A small sound classifier, trained from scratch: moe top_k.
Rows from block 3, named by matrix and row number. Rows with one number belong to one attention dimension. Each number is 128 + 24 x the weight over the matrix's rms, rounded and kept within 0 to 255. All counts start at 0. Numbers have three digits each.
# q: attention query (model.blocks.3.attn.q.weight, 320x320), inputs 0-53
# k: attention key (model.blocks.3.attn.k.weight, 320x320), inputs 0-53
q.104:091088069180123125130124125129126127180133099134156136160142123128141111136149113137106128104126123118131109115116128129131129129109113137110134109137199119121122
k.104:124149130119127122159132141129103165142131145127116129131117137141127146111159142137160139208123119139144123112140138127120106147155182136130103129135131146137111
q.105:088115155086142135131120106128135100130119128107102127114136127164128118153095126099099129134101133128116130009129132065143118205132118086148116129164108122129130
k.105:132146149142133128065083138115053120105178127130132121159136083116123129131127154128075137136172116120153095147133131124127153118101122092030126056139138085106124
q.106:102143118099097133124125112140129149131130114136121132138143134115108147143097142132150149089095140118108147115091153151113146125114131153144082127127087120145153
k.106:109125166127122112153137135145115128126133098100142161116123109140122105127148125128121127120127127137122164125113130119130152129129128113124127122123129128188131
q.107:085131121121128125109144149124120134119126105129129125131101129123145090125125130069142104141155114110131128137128101131137149132123128113130105100083119103104140
k.107:132125113132105108103105155099128133117132137125129107119100089128176131151134121129134185081141128122116119136147117126098148079156129173094109145142118148126156
q.108:086130153126160138114179121154150128122148132133122131128132206123119116136112126141124126112102121163079101133083129144124127115117134078126155104117145129146130
k.108:145122127135113133121153118145151079151127119128129152127118193140128156090163141122116137145137100124128134124125135152140128125169128152142128132171119128134130
q.109:162192110146137152133124115123081149107155133124123123129181062114132121085137129103145111133148155135129146118132107127134198121104135157128142120034090052114066
k.109:127124109119088128134128129108144130123135130132128125128143129131131107129129100159129109132146101131146205142126123126138118076145124130132153131144147126124141
q.110:130136141124123094129131082131135115117107170129127130162120120128108132128126131129157104110146111135192142128130129113117128095146123125105137127081167127132108
k.110:135150132129108127143123126168126114130096135153093152136049144142126089097137138172113151137132129127133191116130137125128125114137128102124126126119152122118129
q.111:129071114100125055129130131132126090107200128149149104113127149134162099188139129122202111146111079083131172096113123133184150063126127121129125168111151090191129
k.111:050129125121085069121168162130126127123161129124087154137119139129094142115125126097149110109129129135131159128114125126109101123136129176136077163139125128185083
q.112:150123100095122135107127126132129100095132171127137110134144131124138091106084164152160132129098132170140130160126127123128128129126111127132156134137131117130135
k.112:127139132130039075224125128132137081150135147128130138130119128138106128133142061146089122213150128114121117120128131132124152146104126131111193079181099108116143
q.113:127126104119170123119131103132084156133105146129211127127083136132138127142125127129141123120134127152123150132152131113127133122146081124152116129138084127128127
k.113:138111135172131188144173131172142131124126140110125123096141069132075150065127122136129127129128107098151136131123141128111121129087140125124136135083120137212142
q.114:117160121111085142107189181106139119105158125144128128064118133152144217141125136108128128141136125144112082118124133158094133126126131138128126174158094135140127
k.114:127126124165181105128114150032142174130157145139132126121133119157122123136130139160118048096097154158141108114130123185178159124123091135115121144097152106127129
q.115:116185114108109151151112128131137171117106140092106123129126124155145146123079124047117130126109091102166095132148090126147128079125128123100179128146139133107131
k.115:130136113130125113118128098132135117135112152127159102101119113093122128188133125113173132064204128165131121124129142129140121108130163107125122131111128182142113
q.116:121179128115178098055119111133101149142137124133138121101118086089117116124067131121113126036103125118119255129124174124133052090171134117144118128108130114118129
k.116:054100118128076118133125138153128149134089100117126142093125128125109133151095134180124104061182140124118126122123133108059107094126088129104150139131114122130128
q.117:126135126053075155126106124154069124128114143120102133115127098118149142130128134135145134107129163161120120113160122132129135166205125101111122116141116083155124
k.117:145107114113090126130141118156108157103118142135131121122118114144124086136100133176122138129131134116117103118120108125109131142097140125101155135159125119131177
q.118:127084112166160158128127116129115133085157123137114148100148127099108119127136124139113092140106159173124125143113124149141140118091116057098142120071051120094128
k.118:131134111133124134141132155131132099128113102157065098101127127129106095065133129119125124108152079099151107143132043112128090109128130091095146148156106127154129
q.119:142122085113139138131114127147170170126094161115148128128143142116096110173122025126109117174114130126126115094130124110136165126139109130130175112122124145106130
k.119:152118112120119112153144155108133171128135127121127090094121122111139148148127150126159134133109129143125127143128073131178124121121081120094131140171205130140138
q.120:178120126124153129170068147129136140114117132113129124122125128114107128131122134150124122116150115133127127149128118156098107112120121146106139171149119124160152
k.120:130147059135142138069128119125127129151105152133132130130095189128160169097129142112127136158128113127157125125133125153140100128114128112114143106095118087104146
q.121:170189114116120115119174151145143131148150082131132187144131129130131129141129129092139136145116069127128132112098130133121148104127133120125163128112220134131136
k.121:143117159128127128129154163128119114127125137140135136154126134152122128130128138125120130130141131174092123103127089097180128144122117110098137099191135117144112
q.122:111081148128122138127127122136184165129121120131104133152125109134201133133133115134154105133151141127121128121116116140172106156143129113129094120125136141146117
k.122:069141117143131129107128127116122120164122101141141162106142112145126125137132147184133156133130106127115138130139170135085092162138112132147122158189144129118118
q.123:201088129127114138100126119130131120128125123109169152060129126094125126125127102116115129145118097095147087100163132078103150130123129131137169134104121122138215
k.123:075122128125135131109145154122153138104145123112179150120131128124130101123152139089131173132138150130132091175133146139135149106142129135135122130096126108129127
q.124:153123137098143169133145207085074129117123130106117139168124121123133153108125114125133127122113127153170073126110138122134118114124134139135148128140164144148115
k.124:124137125118127185127128123128116208155144142115119112126142141130118126154155187146154121177149147124149040127107129132133148101137124160126168115121124136180027
q.125:110119125134182139129127115105125146135132124146176129121131135131113137160107094144127145131123122103129127128140131112153130160117138124140128113121145145147128
k.125:113123130130108121129121130078151136138088103105122104120131120118073131142126130126108156068136142109159129158169145134078131132119129122140152130122149118159137
q.126:092214082184127131110118120131139072113158104140139118129137148103139122128205194135118121134125130140129142072135125150135138132127126132128185149134141106070131
k.126:169099151096129099019142127242153128144163147085122129121154114096113128128066170136136127119137108125125133203126126122126129139092127133125107128162125126126124
q.127:105139112124092119123112125140181146123128143128128163109154158145124121115160142095150118142166189123188167100146135093121131127133150127124123092132145136054101
k.127:136128125148141116147133151101101129147134087116078101118141088130125145133106127106072129191125121106114135128156140119138120123115120120124152142133130129097138
q.128:083131118144086131096126126116127133110147116126078116159127114134069127153195105135128207143165124103118132111091135126177087078140130125119121100130129081133112
k.128:178144148071053122039114137129140163128162106137127145125130064128128087117144162136128115132107128144105173120073086132134136151183103111141124099036132130141124
q.129:124129138122094155163088156115123135127101127200115127094111126160118126137132130130106134125128093041143150093126125127161137128150088193119130104131182161127114
k.129:112122127102131126125174246114110131137145173133132121153131130123043143122119109128124179126143200146123117132135124129099131138101156121156085131130118120126130
q.130:118135114130122146182128132146122128079133179131108125128140127116134164113131129129126103178123131122112140137106131130143115101126080148129151138126137111127105
k.130:128200177093116114128117163129071169096117101136161149161122123130126106131143157132120128166092129092139128127123165101103111151133128118080089128113120119067115
q.131:127136117124134136136097115116127112143141149092136121134168125134124106152126110111069144119143139128136127125111111153056135138130128125126127120172128126082124
k.131:104106142114139125153122142177152125152159138133129135064141116089111058137136181124169130100138176109100141121139124119131130118093129157165183110114129138131112
q.132:128129133149148116105107135129127122135131108122137157127166145132121156178137115174096132093116111134141131145157136138124130116118122133113090127148184117133135
k.132:118148120129102137139184089136106128128132069118099121128136128124124139135134081148173116126167124130132129125156046125102144106126158126133101146123129132129172
q.133:130131130128157070123153172121131121129121115151126120140139119144129122159121144162139121089102164099134128120114133133144129128105167133135147134143134098100097
k.133:131128136124178122115157152132155146131113172142117128176126124085120133137116130155124124132148125133158129129125125145184097126138126101134118105182126146141151
q.134:067114130108125126149114212112090136141093145128114127120102151164132075117154062072112139170140093119089136119135106157137103107088156151116156128133178165088084
k.134:129131080134135121129100132131136136113162134140128149169121124128128153142127077063107122144161129173135117138114131126124119141119121137121121182129093129113060
q.135:132123129135124131155145121118112097153112124149138123123145142128163130125131122122131115072122133113101129062164123099156128126132144141129133153127112146112123
k.135:119119133120123131101187140115135118135176128151119161154111160209144185109099138132115102138158149130140081144127132110120102189127182124122131128127111163129137
q.136:132088146114129119131126137180141122132138133133130163120099112089125164077148129145106124128120129132100094130121154139158129117095119152130116183109126140132095
k.136:128147064144132117105098128169069186125127123118146082129134133123143125113111118120131131149091140127132140127129106210030150125176128132101135127128105214116128
q.137:127131127126130109164154140154130091157151125170133129138134131126146115115126139133085105123144130132137072073103123126123122126157128141125127137141143167122128
k.137:126129094136142129118123140126142119133129141125125140094128124098103088165113107128132132132126128127139135146117134148128107118132147142131128114143126129099140
q.138:118123188131126132127131182136120150127132131088148173115143124074121161126107124123106102139126125126122138132132064134097030082042172144131175124128131184079124
k.138:120162172058103079119121144149137096139035150128133124154126143163129093108076176134107140151112111129146155104126149145124143136100181131131169131159106108136158
q.139:120089135128122127071089140088128142129127040139129104131140178118139121080126123125085120141144130128136128132126103124172100095128099135119129129114128134123110
k.139:145130128190076126121127120156119130099140122101083152132119119127099114137083128127126124083125128128124130127130142124122168097128131158128110141118071128125118
q.140:176120098126125122122120158141105149123129160171137120129124157134120150170155198135121143138109112128145174123140122102139123142124153122133129106131129117122114
k.140:128146099139117174139123105160166132134136141101086133136116109132134121150132055126108118108146119110131111116088124093137147132107166104130120128117137146136132
q.141:112150131128177155133133161144139100131135100121125107139129170131116129119149128130125160096116129138125127122055127131141080142133127140135131128148083129151132
k.141:129132125131155122111136156158136149062125127110130159128132131087120164117126119117115147137131131128159140142154135059131125121097138121129143150120145116154121
q.142:110196129104147122129124095132070124128068166142126074144114121116118135131130144148128131155149130199082131138123165110153127144143132121148147125213113133112106
k.142:120132090102130146132164112127133118119139184108163141013130133126148133209098118106146193133126143133145112127130133110130154116135127127121096118135124105127115
q.143:121130115144083131105072131128128120126134146151121150160122120124149102115116121147124134143129158118132168086123117131154122137145106144129127128116106106090116
k.143:088109167122127145135143128164158102116140141132105117133147157112127152072154100129122127117137128133157122128130092110173176179148126108123140121141116149127146
q.144:161118124134123139127122137160134148044071122126142179143161135182134133078114116141113164128078127104138128174086133125098130110034122128130124112127100181122146
k.144:110131113077126132128145124127142125135125127128074113078150130133112128131131128128162161058160107120127148114133135134106184141104139159130147127133144163104125
q.145:111110115140096155146118139088112127174149106108130131141128055151124159129119135129135131128135156216123087098103146118131128118161145151128116128129080122144150
k.145:078139161163124131133129127155115121125117113130157131111182159120149128097136130130188127140138126104140103109127169132167136098161105123112123103141128114127127
q.146:112170099102126108139125116141145134100131054097127114123119112153170151113115130109124121129134123123116140143144153130133116078118121119138093116132153108135114
k.146:120133173133122110170126113125131123124096131166136098057113132108124126099126119134141122107136081117133121127125130161118052114126134145127126105136100150127114
q.147:125113071186127128115129153128155109163132160124120125142099114128130128106121125131158134125128145104131184126147131122105093145128116049068119095137120118128130
k.147:115128117112201182133151116159159128153136124093097143132109134137151145143174143114083134125110124112172133126118129083134135128114159143143127130136131107158175
q.148:085121130120130144169128133171120166128129128180124138146194142145130227133119125111124127115132130133137126126196142143139149153119130114147147103124139129128103
k.148:117113112107126130146110087131144138133116074192151084127140131140123049147107136122130128121130127135129146131134108134150103093154124118178122129124145076104131
q.149:140152121119122124143138065149133138131129125115148126127113123126070159102153094136128125084208102133124128097110137140159080104110114142140067110093167125134130
k.149:141082139121133129137142162088132131129225126129099156121193106143127140088133126135125090024172212121126133145135135143103128133094131099160108128095127116130139
q.150:156115129133121125095111145140133129138142121084148094102108103149123153089062120149146153123132129128091100145089133100119129105122111115090130098157110118135127
k.150:126124128138138142127115122139136131108128126121093133143131141126128128138135086154132126129128129126127131117126126151131126064127126160136128176112134156141067
q.151:135138133109119109123133109154146182137126110161110123135109149157127098132125144117144128122106126146173134134105155121124139151108196134152142122129167129107129
k.151:127104114128135189150126155119128092149125138123108127114133117139093136125126128197123143049137135130123126125158151120052159087128124132121129216132130117128131
q.152:134128158127156089127240120117173138109149092160105134137069064151121125139135163138151117137145133095144123127123118145148127145159138135158127115105098141131127
k.152:117118122127165128132187131168112088138121139135130040146136114082134118139136137127136127117130143147100123128152140181145115133134150129108131121124069117112120
q.153:108134126108122134127152112086127128104109134147123140099117125137092140172134133115144087130124153110130133074112118108165109153122079170129118120255155136133112
k.153:151134148125163127117148129119166133114125119138122095155074124092164133132111117153115112202129129157112060105131136111255129167100162158136127150131124125093142
q.154:149121154144135118143118139100144151136146127126129129128122103120121138140133105157118136129112134099154126138153131125140115133120117103131175106096206128134129
k.154:117105142143087128178080128131109131155108125114128128149119112096143150121095139134184178096135121107126150120166101134092128114135129124152116128173116150084107
q.155:142161120130140081122132138139117128124155098132125132116127123093160128134127150120102101142156134102120203133128138146130140129119119105149130126139129127095122
k.155:124143148104113150150152111101124116127152134123154130127120112133097125129134121161093120127135093134123130146148100090160139120134129118174124111107110140129128
q.156:102138123122127101126149130110144136120102226139129141129125129129134141137139113127116129150103094163127189045110138104122155126117174118106110202120123132156113
k.156:135129133127161131126125183138069116119122137065113114144112126120152100128224097140132144091108132117137098169122143125168107140122133124143116110086132069133123
q.157:156129123127134135125136144129113123133116127133132066140131112142110112130125127117056125121115099152071144139110098152137112112129121097102127122125134135137125
k.157:127138126136111152151188130124140135166152130123061130138141131132113120122114124128113154121146128125096132125110126138124113135129125101128108155103121129119128
q.158:129127129121124130114133119132131118144117113139064140127128129131128128113145105098127160161156116088130112133147131128183139131130155131115129128085111150154107
k.158:116121083143125152117133133113106074131128128130109111138162123168140091107145121126131078132137128129094131128128105137125144129139115127090141052117098128141109
q.159:125157158132137099126106141108163133129111128122129126109157119154167117129117150109049138146135129137160125129147128111128125121115129115122150075145176138112092
k.159:119124181128125132125153099137091106109145103109084117114131129124131094129139152091125132150129121209121141121117130137087132092149147135185192146145137186113131
q.160:127144129133099122145155112131102109106145114152115129127118130150106114153117109137090160108117085163127140113153146134128155217143127100069117170102153117122132
k.160:160110132152123097128049151149097149146255117125116142133114080129128153158133145106127114091129125127128094161109113128125134086086107133117136135136162128134128
q.161:127155172107122129127126128118130154129147157090101130146130128079131117111127126128152128154124156151129143123112068089158130120127129128131129184129090116138126
k.161:130156122130111145128144135122128116129139127133133120106089143120117128117128129121136134119125140154173123169135117149108140126133128131119131129141126107144129
q.162:128134130126059121118130202183110137119137124122127110098172075056135200127125147098145132127128061065128122103137147155132120129143173126116124152139186132124108
k.162:129113128083150129168169115074132130120145104159130152139115132124128170133112135089049116109127142158150030187112134129122145155124140131136129086118147144124162
q.163:103125137124114141132127141136155136122126171171135112126138126193128122106125127127124124093131126163174186127123197158125104172126114114144135144128133097128123
k.163:111122139135136139135166134136142130123156132175101120130124172124127129123139134181089140102142130126106096128136128080090128125139166120138126114132128114132115
q.164:127093102129181122120136121130136172139129068075110086103145132163136158106137129149114119079139045104125108086223123142127128137130118099124127081125124114185129
k.164:122141134144125111118053110127155142089150113128126101134128133115112137110127192123139136129129191111127181133126127116101119125142119135128124126106156148135158
q.165:128130131133129131144160129125132126125161117128128128114086141146100127100123134119137111127116167120133177112106099046103117114146106132114146084134120090154148
k.165:134113129124113126122132124127107134123122131117150185093112149104127134195146155194128122100138115116048138129133079121130177127103146128115165126130126103123069
q.166:127134128084138150111141128128065119116133124159120127144129134132080097137116125133126129118125150085139110107136126139105168118127115065198120137052129135138133
k.166:132125130124143122104139100122113125159139159151154134130140141090125155135100135107109140099083135086137133135102155211150171164127126131126150124108144137129129
q.167:132124146126113133165142141125127135144131124162102118128151133105124112133135134127125130180062124089125183087132130115230128124117129201130126136134134127133125
k.167:129140145128127148087132121135150132140090139121118106183144105155110116112081164122138123133156135110130074149079140117090123170192129088126105140237106118127126
q.168:140115125127115094105102118152118119135131128170125163152205119124128164147123086095094154132183140160098176129136123128061178123158121126093117106109120109128134
k.168:119123111128104157163140140125129136153135149109130135128119083107135124114096128144092105139148126117127106105129103126126132119163159078202100129097191086123127
q.169:131110160129178133163138134126106128154147081116128132105172075150126087129135131107128143124131112194124111099126164114097142119149117106123188146127127140123131
k.169:160105140080128163126149120120137144131120146121100104176123134110127186126164127124150132116098123139139134155177144178123145152179072133133212136137156149121118
q.170:143121130129106122142164131129124161097151132092133150110128140187103139145133130142099123113184128128134114117088158123147128097167107142161133110058100105143137
k.170:141136102144146116173126138125122143129159129163128130044128148112104153114132129129134118121115127128139129124149094138128156131124168128126128129128110114167122
q.171:110126111126129130141132109128123128120128124145128113135164157146130124116136133128156121113131111099128111160152090162143122140122085128084151131196184120128145
k.171:134124138127103133189143126129131142138130123117125102127140119170136127136132128165102162166124079137128108130132085129145156090122089135143218145110118110150133
q.172:138115147117112130142112122122090109080101129157173128123111109120091105124121130140128127127115231110101157143112128107119109121157093126102121061127138123150117
k.172:129137133129154145119165116169080127125110129133099127104108128164126129170128105131165064103118143111122097109120124143161109117105099085127145148173122100109116
q.173:151133088127145123131128129121143140108074119116107132136129143131124144122114142116125159071177150115115128128130128107127128106115139107131129113154125139146092
k.173:130137171118132141143044131128124112121160212147128141133114128152117118128145138094126109124136134128109206137124141121133126125143114149116120170124101168118128
q.174:105129083130135137087121119127129147120118165132110129099173141106141154128145096154119145165079133164103091181123121149104188102086109125097128127097069125109087
k.174:059152135131071152120134155122132130134110106007151188161138150165175187125121126123106155123128120105101120071072132132077136120140112099138102110127120116115121
q.175:136136141166079146129123155140073135129124114161136126114124129092126105091121081134128122129122135073133120103133127101114133141176169130129085153122133128127151
k.175:128102130139133116132126122126128124130089146140151128091131152171130106137101111167088140197111129019138127160108145173130104125119109117200134123110132122131139
q.176:126056097140103119130099133114147177103145127161131139140132115153176158117114114138128127128119119143171126112114105102099133141101129146137126131120120121143196
k.176:105118128173148095125139177113148123058124119094154114135124216146127167109137122137144131171085128176112110120128130122108106148122150136126122126108120114118132
q.177:129142131149113128121103112128138136112134143105142143104156124107103135056148128135124143138146131134121196138143118132126141164108130127138113126122130144129122
k.177:150129136131130102140128116121107131201124126127111132130129080120132129106129125117072120112096151164132123138129100103069103140144139130130136117082123142120103
q.178:123128164142131134128120000131143093128120139133123129128068136120126137135122156110094133157176080091103071182129121137170124123123144125147133132127120130127067
k.178:130126134120128144126133112119153127119130165138121136131128122139126096127129144124126143153119128141172128129142125112109127109139119131131131136109137124160127
q.179:129127129127153128142128129061109101129114119118124039141130159092154096123110103147166197151112130117141117149073132159129145104137142127125121129119178119121127
k.179:136093128099097140148137119123139110125091123128181128127110075127131087111124125096126128133097110195138120125143110138141123129096126027128112142154141152128126
q.180:124073122124129116117158125097150143112125120123201121128122110155109126125119136021094119133143133119111154098101117195115098113125125138127146088148118143143127
k.180:127091134139130094158137128166135123084120154090124128146114132109120119110155120088163115128130135164146174128131107115137129135129190136133137136125132127120138
q.181:128117121200099134091115121143139133128131101144130084138124137155165125172108148140127127105105084168185161200129119119129126137134123116120127163134090128120145
k.181:118116127140126125121107127164150122125128094094127128131126129115129167123148172120135146058167107128149144106132114134102120100135185074102060132160128127144129
q.182:166107130132125131106116127130124122129121037173123062135087166053093124119131132129165191107101120222150113134144126120130124114143148124129131176173149136124125
k.182:110132163127115131148124139129129134113122120083102111104075116128190166148155117132106165153133116123139112123136126151187143137144120128128136110075142153135088
q.183:126120099126128123122126129135136127153138097137120145144115135177135155163152129151124089138127122178079164132151143137135118133202082124113148132114130187177113
k.183:103119164131105132130129138126136145134121124166125105144108088119134150127138193125133124136128126138118154119110125103134164149151148106132126123144145133138149
q.184:105136127129128100116132202122136185120156065129130133135134093132126106131115065140138128128151205142086084116128098135091127119140125149126117127155148107127075
k.184:118122117148147156133133136128112128108102117104132132135131145165162120141135148126138124174186113148131160101122136115143155113127120150079129145128169155139131
q.185:104112076151128152128130133128127134127113127108172157103109141124120164132129119120141124084128126147086113235125076143101119134125137122070120097135126111095119
k.185:103115088148155126133118126136138096133106096117037149123099130129122095146087094098104150113153126102126138115130088136130139093141139171095127130124130145128128
q.186:126127130133140114137103124176081122140117116151066148089103141074104136164106134150118123159238139146074135157138083135122126133128138207133150167182138146116131
k.186:094159143125092100135142081134073125129090128143120119093112121130128140142144128127094127200074125139110124109169129063139107117129129153123152126117109116129110
q.187:135124112141118132084101162132154124179128144133156144086137124120115139137127106132118138140135194087191130191139170110104161125082071183144145138126142125168143
k.187:109123152120146087127108127222152125108122125162108153100128073176126136151104114134139132120131157150123140127140128133124130159133122126109178123129132118164125
q.188:095097128120119109170165202133145126081143136131137129137115134104126145123120146126108130081112097157109119145121127143097189137131119116124109151122122128121130
k.188:092122127101129131126137156117127146125142127126098130120154119133124114129135105082128127122125126140163080129115122127120099118131149134134136173059129128137126
q.189:144126122090131133105121107120105210120176128118079144127125117124124070117155072147109125128123161121128143118136133125094131120127093127126131126172122167097122
k.189:128123151196145096071165079112179121173167155125150110140085087097126171137118065139127154152126134137106114117104085114171146117106120161129155123143157134175186
q.190:120118122142129129136106117140125149114141116140100129126103128121104125142131153051123092126145135107133166124125128139078119057105123124103127146154157115065190
k.190:121135160127163126147176177061129123112097124165064111132122136097120121127132101095095108117128120080127153130132127131110167111174106123123163085158140130131122
q.191:134149127131114124125138126109088114117143126158131109183111121139103124079109129131107138144125139118139200130091105125128115121133124137127133138175156157093182
k.191:155128122125129120105115144171135135134134129132153110134130128149116127105137104074131138175119150130142106119185127150218103110135100166124128148131128114097135
q.192:124056144172152168116172154142230131130134127132106164124122153161123110143113127105152125171096114133131139084130127124151113132123128122146167135220155127132150
k.192:130101128128121081099067143111115137137199142124129084130107120131092131142129112135097110133129071129127140121120129133136138177160104127077146125147128148129073
q.193:115124016123113155131105126125113127170103143142125131130131120115129126128120129127127139116140129121126105127139042149116144174126101103144086118136137138123124
k.193:123107166065159114117157128132123099165125119124120145159158146139142164117121137136102141131103138212070137129162128083125117126131128128126127132125129091128090
q.194:128121125141098116131128113135113129155094125117132150124133147134139230124135133081121132151104136132131123143140116149140112090112140131144134146140133128154139
k.194:111134133121124128134118130139163189106077150142086103133107132138125095130126124130126125139169144111145191099154128151124149085111116159128129131125139126128152
q.195:129127169125118130113113108121119141120140134123046133064170128127092158126116142154142104123129128124114128139114127160137161116107163138162156129130132152091103
k.195:149136113056130129108158121135139128101130131127136105079077109093128151131134088104127080086094136154111121089123106118154127128131130120078136123126117156137109
q.196:143129104120127123151104178127148112175128124119110152127104139177111132141163133127128154139080130131132123146098134174119119130108112150121137112120124183171129
k.196:126124120128151132103135128178149111092125106108134090128090132091144132125173127150129119117204127143128118115127134071138128123168129129152170123120153148155150
q.197:087123130062123126130126120128139074151142130136138178138132134108153146122129128115112130126137136107133117097091151166123121120110124119200107163061178137105117
k.197:128119127127127133130139127100132084121095126157120135148136131122141118142110129127137131128137189170158116118148117147128124130150120133134138124131122137102129
q.198:163097179128107114177129128130127106147130120175148112139105128202123139127123147150146115114146159076157140111127130128091160132133158158119124101166126120130125
k.198:137119068151135123104126123101134126129086140128127153128125110126210129108121135128149130141140133127137128158141161125129133132145090124167127109121159137151074
q.199:147138127135159150147126138129117104140140138106148107119128079132085137138100129116126138151120131091139132132116125143121131100153128133146161119116105130147181
k.199:129137131138113110083169127107127106146135110089120128116146151131158134113133130139135139106134130124130098156123152124096129156164128126125131138128127068128126
q.200:119107119116124120139139127120123141115104139127114162132107101156141125143127136098107150130127147141123128157101129146133129119129123152159150148133143123164107
k.200:131114128106146122129091148135123114128129128118128139124135122130130101171110119097128142127128146102055173106123113116126114161145135148118181123131127123126123
q.201:139129130135132161130125133120127137111131110125167128168124123137128160139136127133100177132126101128122120106100095140128110165130120134131086187160127121132138
k.201:141109090118173120104125132128153145118151113127107148130128124096118098157123121114113127133132169132138121118144128093129149102131176165131082111134109101101129
q.202:133121128119201133146135127131150071115125145131089123121150133134124108116120090116111135145129114120170147098177129133140121125131118137174122124132128154126127
k.202:134117134134100121129137204140118179133111148130128144141135127085124078127131131128117165130116092128146131118072131134215064142131123125130088108187141188149124
q.203:112168119121123142128186129139134140090191130126128050127154126167132132106172144124142090128100150126139126153149154121149116132138138152129129130197112112123130
k.203:082135144132155083126121133137122131093134169131127128129140162129171099122164124073112144112126141096139128094115117124162113139159149135123130079108122078116065
q.204:102127130125130116125130170143149123077167082151124141144132164128128122122136154128131127100138125144090082139146134137149129136063136162129130126163117128130145
k.204:134067118076142134128126096168113135146134107162129139128130124127161105129135125127123131145129099100127136112138071153129122072161119124041135137120144131132125
q.205:113098141128128128182123140144099136118137138123130182088130121074136119149161132127068143142140128129144122125119101156133145134131162127126129126102130098139142
k.205:126193123114117165144120126133112082138125130128098107122126119117117133129137127126130093129088130149140116133088144108115140127138139121074109125135133146160110
q.206:077135128117081128138127128143126132126127123127177137122126183127121076136132157121197138148134215128115138129134086179125132129131124104130120130123118113129116
k.206:103091148124135135094170127132141142180122131138137128127124119135158114133110125128057128046050155131079098125145102171153169042128125129133111124116114164140121
q.207:134125127122120135135131127133128106126127128127136163138131129153128158124131127135125187148122130164148131121132119130133147138129137103151126104129087130098125
k.207:114137123144124119088080135128146146118139129123116099128129129118135147133089061132125107128111136074128075123129130089130106068137100135112121134128156129132100
q.208:091110108137126071123138119106093081099090111069140155123140132098125113146129124128131111175104122129133104079150152130167121145118132108129146117130117136128125
k.208:126103132088121130119126104080085143122082128168088125129131128097125128107095135121128122119127129115114118126126091134105108136129128128133133153189140098095126
q.209:132150105116158126114108128088137112116128140145117131138130128102194128120120132080127116108106143137131114173140126090116124131121124124133152132118140085133133
k.209:137105134119083115127088119129115162133121128094118125147112062119113105122117142112149128147133086120111163128105160107160134095137126117161125126122170110108184
q.210:102114124131141126163128120134122101203129127078114101130195113154132131195143130148142143128126132133153139149138106121111123117170128137149121123113110128120118
k.210:128093134138129142133133136165126181125128154127132123111129142122124127052151140119112100145136122148135175135109102133143118145128099104139128154156127093127112
q.211:130125117157128126120118133163153128126056135145129101124131128127125140128117112117122127129122162150131132154172136121133127065129160147117104166154118127144139
k.211:138119150110105117126128129183098113152106163124134119184132113132147128137112139127126121162125075105129160137120157131129148110134133126140129149122139126135128
q.212:127124116129131128125122109106119142119134129127126116196118133117123144143139096145112111131145129118112129136188110085160169118138143121129144151126126128131155
k.212:122122120124111133144135136141125128126115134128105128098132133120116142118118147116125128130117130124158147131105115108165128118144134141132126123151177125116125
q.213:127128098136127138164130128136080145134132133130119122129130127128139114136168128135102136190097163136109114132128134080158122109092102140128180115158131131129127
k.213:127120128133127130107136133123123100132133132128128136135127134128097130139123094146124132124101141042133116119139137118071136131128143108100142122122105100121120
q.214:115100124123134183121139123129036144124101126083109173187182094136120135130130152107126134152098153119127122058111118129149077142124112141128166100120107140120121
k.214:129112101107127090134118103091133111138130130095175127099122139104134149126139145130147146129141130145182119140151156106093127101124112071149132128140128128127129
q.215:171103134131120134117169119153123140130130115131117144134099130137127151137129109101144147122121118132130128125118123129134148144118124139130124102113140103133134
k.215:146137127125149162118123124134104124127124110111127133125131120067128125134123128112139086141123139113142151118157120127095087126123125127130135091128136113120131
q.216:141133137137138098129138105128096122098135120142169105155129100113145133140084138154125186141135115130108098136134117149137157121139128114104137115117100122170133
k.216:133136122099118135127139119120128122121122120136125123141115143094104116099142136119130144116126126123120115109138132124129122104121147081163123094151124119124124